{"train_examples": 184686, "tokenizer": "word", "encoder_norm_position": "pre", "encoder_head_dim": 48, "encoder_bias": "none", "encoder_parallel_block": false, "encoder_moe_every": 1, "encoder_slots_per_expert": 2, "encoder_layers": 14, "text_encoder_mlp_ratio": 4, "text_encoder_parallel_block": true, "lr": 0.0014, "final_lr_fraction": 0.01}
Rows from block 4 of the text encoder of a small contrastive audio-text model, named by matrix and row number. Rows with one number belong to one neuron. Each number is 200 + 20 x the weight over its row's rms, rounded and kept within 0 to 999. All counts start at 0.
After each neuron's rows are labels from the 100 texts, of 14976, where the neuron reaches its highest value: "fires on" is the input token at the peak. Only what is clearly more common there than usual is listed. The data: single notes of musical instruments (NSynth). In brackets: how many of the 100, against the usual share in percent.
# fc1: MLP up (text_encoder.blocks.4.mlp.fc1.weight, 1024x256), inputs 192-255
# fc2: MLP down (text_encoder.blocks.4.mlp.fc2.weight, 256x1024, transposed), outputs 192-255

fc1.571,172,213,222,206,170,227,190,194,178,172,202,202,224,231,215,192,211,203,208,203,186,214,228,189,194,191,196,166,181,226,207,205,229,229,226,169,196,198,165,189,173,186,209,206,186,204,215,173,225,192,238,193,208,206,213,212,233,178,183,220,170,178,201,176
fc2.571,201,208,221,218,182,170,221,186,167,181,203,204,209,185,175,221,219,210,220,187,178,219,202,217,203,209,165,170,193,220,222,197,213,207,187,178,225,217,187,218,216,213,220,200,195,184,225,217,234,238,170,195,202,208,215,197,224,180,208,194,178,170,221,241
fires on: "4" (98 vs 0.7)

fc1.693,188,209,163,174,176,175,190,199,197,178,223,183,172,219,183,211,194,190,172,212,222,187,202,187,224,201,176,173,227,224,204,223,177,205,224,235,186,166,204,191,198,192,171,219,173,198,180,210,214,221,188,220,220,222,220,187,187,226,220,233,196,190,228,211
fc2.693,199,174,196,201,172,219,233,211,228,199,217,219,189,192,206,230,229,223,213,224,189,174,213,234,180,187,228,172,217,212,170,176,204,191,190,188,206,223,213,193,211,217,188,235,214,189,216,203,180,205,220,171,182,188,214,185,195,187,196,218,238,234,229,230
fires on: "velocity" (55 vs 10.1); "25" (10 vs 1.9); "50" (7 vs 2)

fc1.331,213,196,159,196,227,178,199,192,175,172,186,216,228,200,213,207,208,204,243,212,205,220,158,194,181,190,208,182,181,178,206,237,191,171,176,228,188,203,162,207,212,210,174,235,206,196,209,174,201,224,173,193,191,200,184,215,192,234,173,234,172,221,195,204
fc2.331,197,189,173,238,197,203,215,200,177,191,175,208,211,199,200,161,171,185,220,234,210,225,214,168,198,212,215,197,183,205,194,216,206,239,182,201,219,224,212,206,206,223,206,193,207,193,192,203,194,215,201,214,163,217,220,207,189,213,167,208,180,201,202,215
fires on: "c6" (100 vs 0.1)

fc1.686,223,196,211,199,218,219,200,203,226,213,186,173,212,202,167,207,224,209,178,190,172,235,220,223,178,202,166,180,178,227,228,199,181,186,203,209,221,174,156,233,175,195,160,204,175,181,192,170,176,190,185,228,228,214,215,173,180,186,228,213,182,207,177,206
fc2.686,224,197,182,196,190,188,174,175,196,180,185,184,205,191,208,162,208,200,199,171,181,195,219,206,161,175,203,189,207,172,226,194,180,186,206,173,194,210,186,198,180,209,229,228,211,231,205,214,228,173,224,203,172,170,232,227,172,179,193,180,219,222,188,170
fires on: "4" (54 vs 0.7); "50" (12 vs 2); "75" (9 vs 2); "25" (8 vs 1.9)

fc1.24,158,224,225,164,229,207,201,198,169,188,185,206,180,220,225,176,181,201,205,198,185,212,178,225,194,207,173,231,173,217,202,224,173,170,195,166,180,215,173,237,224,213,234,198,203,164,236,218,214,205,173,205,193,220,164,232,186,173,215,234,203,193,228,210
fc2.24,204,210,187,207,213,206,185,229,197,222,176,222,185,174,211,196,183,200,185,217,225,182,218,214,177,176,194,221,187,210,231,198,184,233,212,170,218,207,230,177,219,222,227,194,185,182,229,207,178,187,212,221,210,208,217,210,226,186,183,195,205,194,226,232
fires on: "4" (94 vs 0.7)

fc1.708,198,174,192,216,203,219,190,165,236,156,188,195,193,228,185,163,202,178,219,202,202,197,161,217,194,172,190,174,190,217,188,217,175,207,183,209,191,200,160,205,187,224,214,167,212,184,187,179,192,232,231,223,208,203,230,216,229,218,180,207,216,218,198,193
fc2.708,190,207,189,200,222,217,205,166,188,240,202,215,220,194,204,230,214,187,207,206,207,204,163,172,212,194,198,229,183,163,176,226,173,196,183,215,215,195,213,222,188,206,212,187,202,201,215,216,215,226,202,191,199,223,165,203,203,184,189,170,215,213,176,237
fires on: "c6" (29 vs 0.1); "f2" (28 vs 0.1); "2" (20 vs 0.6); "g2" (14 vs 0.1)

fc1.167,175,170,205,203,213,176,191,193,214,178,178,206,184,215,156,178,238,199,219,180,232,176,170,176,183,188,205,231,216,212,198,222,174,241,187,189,190,204,193,230,188,178,173,205,173,174,225,197,189,193,221,201,189,230,207,227,214,209,235,213,173,216,184,178
fc2.167,221,230,221,213,174,176,196,215,181,163,213,234,203,163,217,211,216,166,212,212,175,172,215,200,210,187,176,251,211,202,208,228,184,178,218,176,240,177,206,205,201,175,196,232,191,221,191,215,211,173,208,233,223,204,189,169,206,198,195,179,216,169,205,187
fires on: "4" (91 vs 0.7)

fc1.516,170,207,179,215,205,184,173,219,225,182,187,215,190,201,185,189,202,162,227,163,225,229,229,190,205,191,185,194,198,186,206,192,231,178,166,211,159,190,194,225,223,230,223,215,225,180,198,190,226,221,199,225,190,179,182,202,214,190,222,219,210,203,189,206
fc2.516,173,186,190,226,212,181,171,201,196,216,217,199,247,169,167,213,210,188,201,198,206,238,211,167,180,165,195,195,211,228,172,192,169,183,166,210,208,194,207,222,203,208,201,204,221,179,187,195,213,188,189,204,181,197,203,175,181,219,163,238,169,170,194,214
fires on: "c6" (64 vs 0.1); "c7" (26 vs 0.1); "c4" (10 vs 0.1)

fc1.720,207,210,186,225,190,219,196,200,184,178,223,169,160,214,200,189,209,180,223,184,213,221,210,209,205,213,221,211,201,233,161,169,210,218,208,207,193,221,195,191,201,210,173,188,232,163,213,225,210,195,192,202,235,196,184,214,179,210,214,182,161,229,195,227
fc2.720,167,170,179,202,194,215,232,177,173,226,222,212,217,181,206,186,217,195,162,184,169,208,230,176,223,211,167,198,187,214,193,227,234,186,200,171,175,192,214,219,197,183,199,226,219,216,185,178,182,178,211,190,186,180,192,165,202,175,181,196,237,188,224,191
fires on: "<end>" (91 vs 10.1)

fc1.434,206,188,182,233,210,209,174,224,228,183,166,186,190,193,172,205,238,183,166,174,183,225,189,203,198,214,174,185,211,224,226,217,202,177,185,209,187,180,202,195,217,200,182,217,209,198,182,164,183,205,231,194,215,225,213,216,167,184,206,226,140,197,176,197
fc2.434,202,197,186,196,243,204,189,169,182,183,225,230,231,207,223,215,162,202,184,167,221,193,223,206,215,213,205,235,155,201,184,215,149,235,199,237,208,186,172,230,192,205,176,184,205,204,196,184,201,204,196,164,174,190,235,177,229,216,168,237,212,212,200,237
fires on: "4" (62 vs 0.7); "a4" (24 vs 0.1)

fc1.277,176,220,190,213,206,145,223,198,225,161,237,183,217,183,209,193,164,215,213,172,193,229,210,220,217,195,206,179,228,187,203,214,187,202,197,186,183,181,141,228,232,202,192,194,194,218,223,173,170,211,210,206,220,164,197,211,187,197,193,194,181,182,207,191
fc2.277,251,225,191,208,224,184,199,221,210,232,226,227,209,203,228,227,181,204,241,202,210,205,227,178,191,192,207,180,224,156,207,217,228,161,208,219,168,197,217,253,188,183,214,174,202,206,212,221,216,178,192,202,223,186,196,168,192,196,187,194,170,196,205,217
fires on: "velocity" (27 vs 10.1); "<end>" (24 vs 10.1); "50" (22 vs 2); "127" (12 vs 2.1)

fc1.276,207,195,194,174,178,205,203,177,217,188,196,149,200,195,219,198,227,181,181,182,221,226,207,203,179,201,179,208,235,184,218,213,198,210,197,219,215,196,193,201,170,180,192,209,223,214,196,181,198,210,219,228,216,195,201,215,203,205,201,224,190,200,215,204
fc2.276,189,211,167,200,180,197,182,139,159,186,205,176,216,177,249,202,187,182,194,185,189,170,188,207,195,215,200,231,223,216,220,200,199,187,183,213,232,220,193,183,218,217,195,235,202,189,181,220,192,233,207,180,233,173,188,170,202,221,198,201,202,238,199,201
fires on: "<end>" (68 vs 10.1); "a2" (24 vs 0.1)

fc1.728,192,194,184,200,216,220,181,166,199,223,166,197,204,197,187,229,211,210,245,207,213,225,175,174,184,220,198,223,227,164,211,200,164,222,205,196,195,161,218,186,205,219,168,169,196,183,214,231,230,202,183,198,197,205,217,185,218,198,181,202,159,176,171,171
fc2.728,234,179,201,172,218,230,206,186,221,237,205,173,195,176,187,222,214,227,180,222,218,202,244,204,208,177,188,217,178,183,220,211,156,192,194,222,189,206,182,186,170,238,222,179,192,183,173,198,174,214,211,235,189,194,196,180,164,226,229,186,207,163,209,209
fires on: "4" (50 vs 0.7); "d4" (42 vs 0.2)

fc1.435,225,203,220,192,233,161,216,188,171,185,218,169,204,179,168,208,179,229,178,209,235,206,167,229,219,204,221,219,172,180,208,216,189,175,193,228,198,207,190,166,186,203,212,190,171,198,177,165,192,204,196,217,219,179,232,191,238,221,222,205,215,203,231,220
fc2.435,207,199,179,231,213,215,197,200,221,246,184,225,177,201,216,212,204,225,178,175,225,223,207,213,205,224,242,198,170,233,191,225,162,221,176,219,229,178,180,228,217,229,222,227,206,188,173,192,225,200,204,184,216,233,231,172,236,243,183,226,190,200,178,223
fires on: "c6" (76 vs 0.1); "<end>" (23 vs 10.1)

fc1.182,191,201,211,218,166,172,200,218,219,202,205,182,166,207,191,196,202,161,187,176,179,230,187,206,178,197,218,227,242,179,201,168,205,213,168,210,194,175,213,193,198,209,171,230,189,190,180,200,184,184,189,234,216,222,199,212,194,219,169,178,208,236,178,196
fc2.182,219,176,201,167,207,204,222,216,201,208,170,218,245,210,200,212,215,200,195,225,169,200,214,216,216,191,224,200,215,228,243,192,166,168,180,173,239,232,200,178,188,196,212,187,208,211,223,215,208,174,180,197,209,180,193,161,175,216,217,197,217,193,199,213
fires on: "velocity" (76 vs 10.1); "50" (7 vs 2)

fc1.323,201,199,186,197,185,187,229,173,235,193,205,198,200,189,197,192,189,179,209,200,210,220,192,221,210,191,215,193,206,183,173,206,229,226,177,223,173,171,176,204,182,214,177,209,199,217,211,172,173,219,205,193,183,185,228,211,205,202,223,214,205,210,227,196
fc2.323,220,176,196,209,198,223,243,220,221,231,217,202,182,196,220,201,183,225,172,180,223,198,226,194,226,188,246,170,170,193,182,210,186,218,223,211,171,233,180,203,192,210,210,234,178,216,185,198,187,198,182,163,200,201,230,209,192,244,222,223,221,223,238,191
fires on: "<end>" (71 vs 10.1); "25" (7 vs 1.9)

fc1.646,213,170,213,224,187,169,196,215,221,172,188,213,181,187,203,163,234,212,179,226,207,212,199,224,187,172,165,202,208,206,206,198,224,213,179,172,195,198,156,226,160,177,201,203,177,152,176,168,220,184,237,189,187,192,238,223,231,169,168,199,194,222,181,191
fc2.646,211,192,199,221,183,209,207,165,205,209,194,218,216,183,186,181,210,201,194,189,188,192,232,189,174,204,184,206,199,207,179,179,195,181,232,184,218,177,201,212,175,184,196,214,206,210,174,235,184,209,178,192,206,159,229,231,199,167,183,223,186,191,182,201
fires on: "4" (61 vs 0.7); "g4" (39 vs 0.1)

fc1.567,206,180,210,189,189,212,173,195,204,220,193,223,208,178,161,184,192,186,177,181,227,181,190,223,186,211,181,206,226,218,186,214,209,192,173,195,193,223,195,212,217,212,164,195,220,192,193,166,186,212,225,217,223,192,212,227,186,199,202,214,232,196,194,196
fc2.567,222,165,228,231,186,218,233,234,221,261,198,236,195,231,215,218,213,239,171,168,208,192,205,202,205,219,231,187,183,225,203,189,223,210,211,200,199,240,208,211,203,243,218,184,215,225,218,194,192,178,221,176,211,232,188,199,208,191,190,209,218,190,234,210
fires on: "velocity" (47 vs 10.1); "d" (45 vs 0.8)

fc1.377,188,176,168,221,165,192,239,181,215,166,217,233,189,209,214,167,177,205,161,205,242,217,195,212,200,225,219,208,231,211,177,223,251,208,230,172,174,225,147,197,177,188,210,216,202,200,199,167,201,176,254,198,244,212,213,209,206,187,204,206,169,210,194,178
fc2.377,214,216,192,192,202,189,167,191,151,252,195,203,195,181,228,206,185,193,208,200,214,191,176,157,199,207,204,224,203,178,174,198,181,185,194,221,225,211,237,202,224,230,181,211,199,209,202,237,218,224,180,196,203,187,162,167,168,208,206,211,222,183,175,239
fires on: "<end>" (78 vs 10.1); "g4" (22 vs 0.1)

fc1.470,163,212,207,219,200,180,164,165,207,156,216,189,223,182,187,202,219,218,227,209,220,187,183,175,177,220,208,181,224,167,208,182,181,222,197,208,166,192,206,199,203,183,180,216,194,173,218,180,197,185,189,239,209,227,228,201,205,229,175,196,192,235,202,167
fc2.470,199,206,173,191,198,231,195,192,178,200,212,190,192,185,161,189,220,217,239,198,221,253,166,200,164,176,218,205,199,191,181,181,195,226,210,207,211,223,206,217,168,180,171,198,199,172,189,222,199,231,189,220,168,219,205,198,179,199,210,221,187,173,194,202
fires on: "c6" (65 vs 0.1); "c7" (35 vs 0.1)

fc1.727,174,206,194,235,222,213,228,177,217,187,176,173,250,181,193,195,182,206,209,203,236,210,194,227,193,207,238,192,194,208,159,238,180,190,194,200,151,209,197,199,206,191,221,184,190,195,203,202,168,189,178,194,157,200,187,232,230,231,177,211,169,205,216,218
fc2.727,233,209,179,246,219,179,210,205,233,159,188,227,198,221,204,208,208,215,156,177,243,204,223,201,202,206,187,219,193,189,211,223,198,228,206,229,193,209,186,210,193,205,195,232,195,229,207,215,173,217,228,199,196,175,219,198,231,214,183,230,178,218,200,223
fires on: "7" (58 vs 0.3); "g7" (19 vs 0.1); "d7" (7 vs 0.1); "c7" (7 vs 0.1)