Weights of a small contrastive audio-text model: encoder layers 14.
Rows from block 5 of the text encoder of a small contrastive audio-text model, named by matrix and row number. Rows with one number belong to one neuron. Each number is 50 + 15 x the weight over its row's rms, rounded and kept within 0 to 99. All counts start at 0.
Before each neuron's rows are labels from the 100 texts, of 14976, where the neuron reaches its highest value: "tokens" is the input token at the peak. Only what is clearly more common there than usual is listed. The data: single notes of musical instruments (NSynth). In brackets: how many of the 100, against the usual share in percent.
# fc1: MLP up (text_encoder.blocks.5.mlp.fc1.weight, 1024x256), inputs 208-255
# fc2: MLP down (text_encoder.blocks.5.mlp.fc2.weight, 256x1024, transposed), outputs 208-255

tokens: "c7" (56 vs 0.1); "c6" (43 vs 0.1)
fc1.527:50 31 79 71 56 75 34 37 22 30 52 48 57 50 53 46 45 40 79 48 63 36 51 40 61 45 58 40 28 27 34 61 55 34 60 45 40 54 57 80 57 50 64 39 55 60 45 26
fc2.527:57 44 36 47 33 61 36 43 50 65 63 58 57 76 47 48 50 34 32 41 49 38 51 55 55 64 42 68 65 82 28 58 51 40 72 57 32 42 40 37 23 73 25 61 52 37 78 60

tokens: "c7" (32 vs 0.1); "7" (28 vs 0.3); "1" (24 vs 0.5); "6" (8 vs 0.5)
fc1.227:43 20 75 31 58 69 39 59 38 45 57 49 67 44 61 52 56 36 50 26 31 46 22 51 48 37 61 48 51 37 62 49 28 52 50 62 62 67 33 64 38 56 56 53 29 52 48 61
fc2.227:67 63 61 37 56 54 47 45 34 47 73 37 68 68 76 58 58 32 40 76 29 38 41 58 62 54 24 43 74 65 53 38 52 61 48 35 64 54 50 69 73 35 65 42 48 39 30 14

tokens: "g6" (40 vs 0.1); "6" (31 vs 0.5); "<end>" (29 vs 10.1)
fc1.207:54 57 60 58 40 48 32 51 66 57 56 31 69 65 48 41 60 45 75 22 50 31 39 47 52 52 53 72 68 43 60 60 68 32 75 58 71 37 36 71 35 52 55 70 24 38 63 28
fc2.207:64 52 62 57 23 52 32 36 58 54 45 52 09 31 50 43 41 66 40 56 60 37 80 41 81 76 52 54 32 53 56 55 55 42 42 33 46 27 43 36 42 56 69 54 35 38 56 80

tokens: "b2" (37 vs 0.1); "2" (34 vs 0.6); "c3" (18 vs 0.1); "a2" (7 vs 0.1)
fc1.101:46 53 69 30 35 33 57 33 49 40 55 58 71 68 59 51 63 38 30 54 49 54 62 72 49 67 30 38 32 41 60 70 47 51 67 70 37 68 40 38 41 61 55 52 43 72 27 48
fc2.101:29 38 65 43 42 33 57 70 43 53 39 32 43 68 39 39 28 46 55 65 39 68 34 41 46 33 66 47 69 67 51 64 60 28 58 65 62 48 53 46 73 37 72 77 61 29 31 50

tokens: "c" (36 vs 0.8); "d6" (33 vs 0.1); "c7" (17 vs 0.1); "bass" (11 vs 2.2)
fc1.635:42 32 50 37 35 51 42 40 33 69 44 52 52 69 59 53 58 68 74 53 77 57 57 62 47 60 42 40 38 44 64 50 50 66 57 61 35 48 75 73 48 41 66 52 37 61 59 31
fc2.635:57 68 31 28 59 68 38 55 24 57 27 70 63 55 38 53 81 67 57 57 61 74 60 51 32 30 67 71 51 53 50 35 40 37 73 31 60 67 54 62 32 18 46 43 43 53 70 32

tokens: "c" (43 vs 0.8); "b2" (31 vs 0.1); "3" (14 vs 0.7)
fc1.458:71 70 37 25 64 59 31 45 34 33 67 31 79 62 30 67 33 52 32 22 58 61 27 45 47 48 63 57 70 43 70 70 58 34 63 78 30 75 71 44 42 43 60 59 64 70 67 27
fc2.458:36 56 44 66 40 33 35 52 33 42 71 28 20 75 70 44 41 60 70 60 54 34 47 62 71 34 51 64 57 55 73 69 23 40 52 59 57 40 59 23 31 69 38 41 48 66 69 53

tokens: "mallet" (100 vs 1.1)
fc1.104:38 33 48 56 53 47 36 38 60 61 42 16 64 21 44 58 42 66 50 47 24 21 32 66 33 21 57 16 61 40 35 42 62 75 49 64 32 60 53 72 54 26 40 37 54 62 48 40
fc2.104:52 70 37 34 50 72 63 32 36 39 50 35 40 21 56 72 64 81 65 34 62 32 61 45 62 55 40 44 35 61 62 34 56 66 31 68 55 49 66 33 49 57 65 47 39 60 25 38

tokens: "g" (36 vs 0.8); "3" (22 vs 0.7); "a3" (17 vs 0.2); "g3" (10 vs 0.2)
fc1.347:33 64 42 70 48 60 64 32 21 40 38 57 43 47 40 57 51 45 71 50 40 63 48 42 32 49 23 69 44 55 34 29 55 61 45 29 74 69 67 29 43 50 60 53 56 62 28 47
fc2.347:72 32 23 47 77 57 26 50 38 69 47 50 36 78 28 26 30 64 28 52 42 74 27 50 61 53 48 42 58 44 70 58 36 73 44 57 53 61 28 67 79 37 65 60 75 64 42 71

tokens: "c" (52 vs 0.8); "b1" (14 vs 0.1); "g1" (12 vs 0.1); "c3" (8 vs 0.1)
fc1.317:55 48 38 30 34 51 63 42 40 24 27 59 72 51 72 60 58 70 57 31 65 39 57 57 74 46 49 30 43 34 43 52 52 45 36 69 47 45 55 58 70 39 36 49 45 42 47 55
fc2.317:72 65 36 28 59 39 63 45 58 55 34 55 38 57 57 58 36 49 48 35 39 73 65 23 53 79 33 64 69 62 33 73 53 27 64 36 32 36 31 20 31 58 56 68 50 35 40 42

tokens: "g" (95 vs 0.8)
fc1.524:62 19 62 52 54 30 32 77 39 31 53 78 54 55 40 43 38 47 53 31 52 33 64 43 58 51 70 22 61 47 27 22 70 51 45 58 46 79 49 70 56 66 60 50 59 43 35 50
fc2.524:46 36 67 36 60 44 64 33 72 63 23 37 55 71 61 77 54 44 62 78 42 56 47 74 53 46 43 57 38 64 49 62 55 24 51 40 77 46 33 35 52 39 48 46 34 41 77 35

tokens: "c7" (88 vs 0.1); "c" (8 vs 0.8)
fc1.435:38 57 86 65 43 56 48 30 53 34 36 57 56 39 42 84 54 76 74 44 29 36 42 66 72 39 52 42 41 43 53 61 39 60 52 38 25 52 71 75 51 25 52 60 60 55 21 38
fc2.435:48 42 36 48 41 54 37 62 39 55 73 53 55 78 49 60 38 56 33 54 54 58 40 44 53 54 44 38 41 73 26 75 62 55 43 74 40 45 30 51 36 53 23 58 62 44 85 60

tokens: "b2" (72 vs 0.1); "c3" (28 vs 0.1)
fc1.158:41 31 68 34 50 57 48 28 53 50 28 29 62 58 28 44 30 34 44 24 75 56 42 46 41 36 22 43 67 63 59 56 58 36 48 67 52 49 48 38 44 37 24 43 59 49 27 56
fc2.158:44 46 48 75 41 57 78 28 47 62 45 68 52 36 41 41 38 69 57 52 54 74 78 49 72 69 39 51 63 51 69 72 71 58 34 64 35 65 44 48 29 57 77 66 81 34 72 49

tokens: "b1" (47 vs 0.1); "c2" (18 vs 0.1); "c" (17 vs 0.8); "c3" (10 vs 0.1)
fc1.490:74 60 66 67 31 65 60 22 54 46 77 49 60 62 35 49 46 72 53 49 55 38 63 68 50 45 26 39 69 61 68 44 44 59 60 63 58 62 28 60 59 64 71 61 69 38 33 77
fc2.490:29 35 60 52 70 38 30 68 60 36 75 65 35 41 40 27 53 32 40 62 41 27 41 19 52 45 63 75 35 39 39 50 62 41 63 36 68 67 26 35 55 75 51 47 85 35 39 41

tokens: "reed" (100 vs 0.4)
fc1.420:42 61 75 52 62 38 64 60 58 34 51 39 41 45 59 74 58 26 67 19 58 57 28 32 60 33 26 42 38 20 39 68 63 55 44 59 43 68 56 45 28 49 48 30 31 27 40 40
fc2.420:25 52 54 46 48 40 70 59 72 43 73 51 38 65 48 64 37 68 53 42 48 37 37 54 57 66 45 58 55 61 56 46 27 48 55 71 34 55 74 71 76 70 48 72 59 38 47 44

tokens: "<end>" (71 vs 10.1); "25" (8 vs 1.9)
fc1.448:66 31 45 49 59 54 72 78 39 73 34 73 71 73 59 49 30 30 32 29 75 50 30 49 26 41 51 37 43 35 25 36 66 36 56 43 42 52 71 44 43 37 24 52 42 39 41 69
fc2.448:59 53 41 58 61 31 82 42 47 67 64 75 61 70 70 40 35 23 25 56 58 40 47 39 56 37 58 63 65 73 26 76 64 56 58 48 67 43 28 43 62 67 17 19 38 59 81 55

tokens: "<end>" (98 vs 10.1)
fc1.471:28 51 69 28 30 73 45 46 44 44 65 50 60 65 39 45 79 49 34 74 60 47 44 49 48 69 63 25 52 54 47 55 41 55 29 23 62 23 71 34 43 34 66 40 41 72 31 64
fc2.471:32 47 39 75 57 55 48 38 47 62 46 28 39 36 39 58 36 28 53 47 66 77 62 24 45 55 24 53 55 56 53 57 62 62 50 25 53 26 77 60 39 55 77 28 52 52 59 39

tokens: "," (85 vs 20.3); "50" (9 vs 2)
fc1.147:73 33 86 30 74 49 32 66 37 51 41 51 52 51 47 79 57 46 48 43 52 47 62 45 29 32 25 56 69 21 38 59 66 36 55 64 26 67 44 51 60 42 72 33 28 65 49 61
fc2.147:59 37 28 59 30 50 51 48 48 38 45 72 67 50 41 74 34 64 34 47 72 31 36 56 50 35 64 61 31 76 39 65 45 40 55 89 75 34 18 34 39 83 59 71 50 62 43 51

tokens: "c" (100 vs 0.8)
fc1.396:59 39 77 54 56 53 54 41 55 62 71 57 56 63 38 35 69 56 73 39 56 25 38 65 36 66 65 65 65 40 52 64 39 64 60 58 33 35 49 67 42 33 25 48 41 32 33 22
fc2.396:37 67 23 56 27 51 75 56 66 66 49 27 37 54 61 46 55 44 49 27 64 34 67 46 66 62 67 32 50 73 66 30 34 37 39 39 25 66 22 23 18 70 81 47 51 54 45 51

tokens: "mallet" (100 vs 1.1)
fc1.372:60 36 71 51 42 44 29 68 36 37 33 58 72 25 44 72 46 59 41 29 57 11 50 45 37 50 47 36 34 51 45 47 55 55 48 76 54 59 46 42 41 48 33 67 22 35 44 54
fc2.372:19 62 36 65 36 69 62 49 22 36 46 43 59 30 83 85 64 59 43 51 50 33 34 49 50 43 44 37 29 72 20 36 43 63 62 31 41 33 36 52 72 37 36 34 27 46 44 35

tokens: "," (100 vs 20.3)
fc1.482:71 55 70 37 32 41 25 63 35 38 45 68 61 54 42 76 66 66 56 73 31 51 39 60 22 64 45 55 75 22 48 30 44 80 77 54 73 27 42 43 54 19 64 27 64 31 32 38
fc2.482:55 42 60 29 30 46 59 59 38 49 67 32 39 29 60 55 61 48 71 73 33 37 61 46 45 71 75 56 67 54 54 72 58 81 61 49 75 73 30 64 26 42 32 37 79 68 47 45

tokens: "," (41 vs 20.3); "25" (14 vs 1.9); "100" (12 vs 2); "127" (11 vs 2.1)
fc1.51:89 41 76 44 50 27 35 63 62 24 26 79 67 37 48 44 46 54 40 45 60 29 59 46 49 29 56 48 58 45 48 63 59 32 63 80 40 75 43 73 45 49 48 43 54 44 62 42
fc2.51:39 53 51 56 55 38 56 35 73 59 46 68 83 56 39 55 84 57 28 54 51 38 56 61 67 38 62 61 44 81 33 71 66 21 25 58 74 31 52 36 53 35 35 18 39 85 57 50

tokens: "mallet" (81 vs 1.1); "a" (14 vs 0.9)
fc1.417:67 30 60 50 30 74 68 71 57 77 32 16 49 73 54 33 64 23 70 34 57 33 29 49 39 22 64 41 31 39 73 45 51 68 57 35 36 69 66 44 37 30 52 45 56 46 76 27
fc2.417:33 67 31 61 19 61 80 30 22 30 41 55 32 59 50 57 70 70 31 53 54 43 66 68 42 52 48 59 62 49 48 27 80 64 53 65 69 24 64 32 63 33 35 68 31 38 42 46

tokens: "<end>" (64 vs 10.1)
fc1.620:58 43 69 57 46 36 67 40 33 36 32 76 69 44 50 50 44 54 74 33 53 41 55 39 31 35 73 47 64 35 37 45 64 25 55 57 46 50 42 67 41 51 39 39 48 48 55 58
fc2.620:63 56 60 61 28 47 53 54 43 47 29 73 56 47 43 62 62 30 50 32 84 27 66 54 52 34 51 38 62 43 23 46 47 45 56 79 55 41 40 49 35 39 59 38 46 61 42 63

tokens: "g" (56 vs 0.8); "f3" (24 vs 0.1); "g3" (12 vs 0.2)
fc1.495:43 33 35 33 71 44 66 40 28 52 53 42 44 60 36 36 75 54 59 43 69 30 26 24 48 34 54 72 36 37 55 70 39 28 71 56 42 82 45 47 49 58 45 69 38 78 57 39
fc2.495:43 67 37 55 70 58 52 28 70 48 58 53 62 69 62 43 60 44 56 40 33 35 43 58 55 29 28 53 51 43 59 59 64 39 62 54 37 35 61 68 53 38 31 57 55 15 37 56

tokens: "reed" (100 vs 0.4)
fc1.430:33 53 39 51 70 56 41 21 56 39 68 44 81 29 41 57 61 45 58 58 62 46 32 34 56 56 61 49 63 07 72 43 37 47 54 34 42 59 40 78 26 55 51 37 39 73 43 39
fc2.430:60 44 57 52 65 43 58 51 58 48 46 64 40 62 33 48 62 52 58 56 52 61 33 48 63 67 48 52 68 21 59 35 35 34 73 41 51 48 59 71 56 59 77 30 42 58 58 53

tokens: "b1" (55 vs 0.1); "2" (31 vs 0.6); "c2" (14 vs 0.1)
fc1.379:51 21 40 55 58 53 45 44 27 60 58 13 51 40 24 52 46 45 49 70 25 47 20 36 43 66 23 40 72 50 60 51 64 31 39 54 63 36 65 56 56 44 38 33 63 65 72 57
fc2.379:52 59 41 52 61 51 68 62 66 32 69 54 49 41 32 45 68 53 59 69 65 46 32 33 56 49 58 76 53 41 47 67 35 33 33 43 75 56 74 40 55 36 80 38 64 68 43 43

tokens: "b1" (42 vs 0.1); "g1" (21 vs 0.1); "f1" (16 vs 0.1); "1" (15 vs 0.5)
fc1.399:64 40 31 60 36 40 65 62 31 30 61 48 69 42 34 41 82 53 27 28 49 29 44 63 60 37 22 67 32 43 68 47 58 63 46 58 54 50 44 31 43 50 58 43 42 66 28 27
fc2.399:26 32 44 60 56 54 68 75 22 24 74 44 24 56 32 70 17 69 53 33 67 63 50 26 83 73 50 59 47 75 58 30 61 46 69 54 43 31 44 35 76 45 63 67 67 40 44 55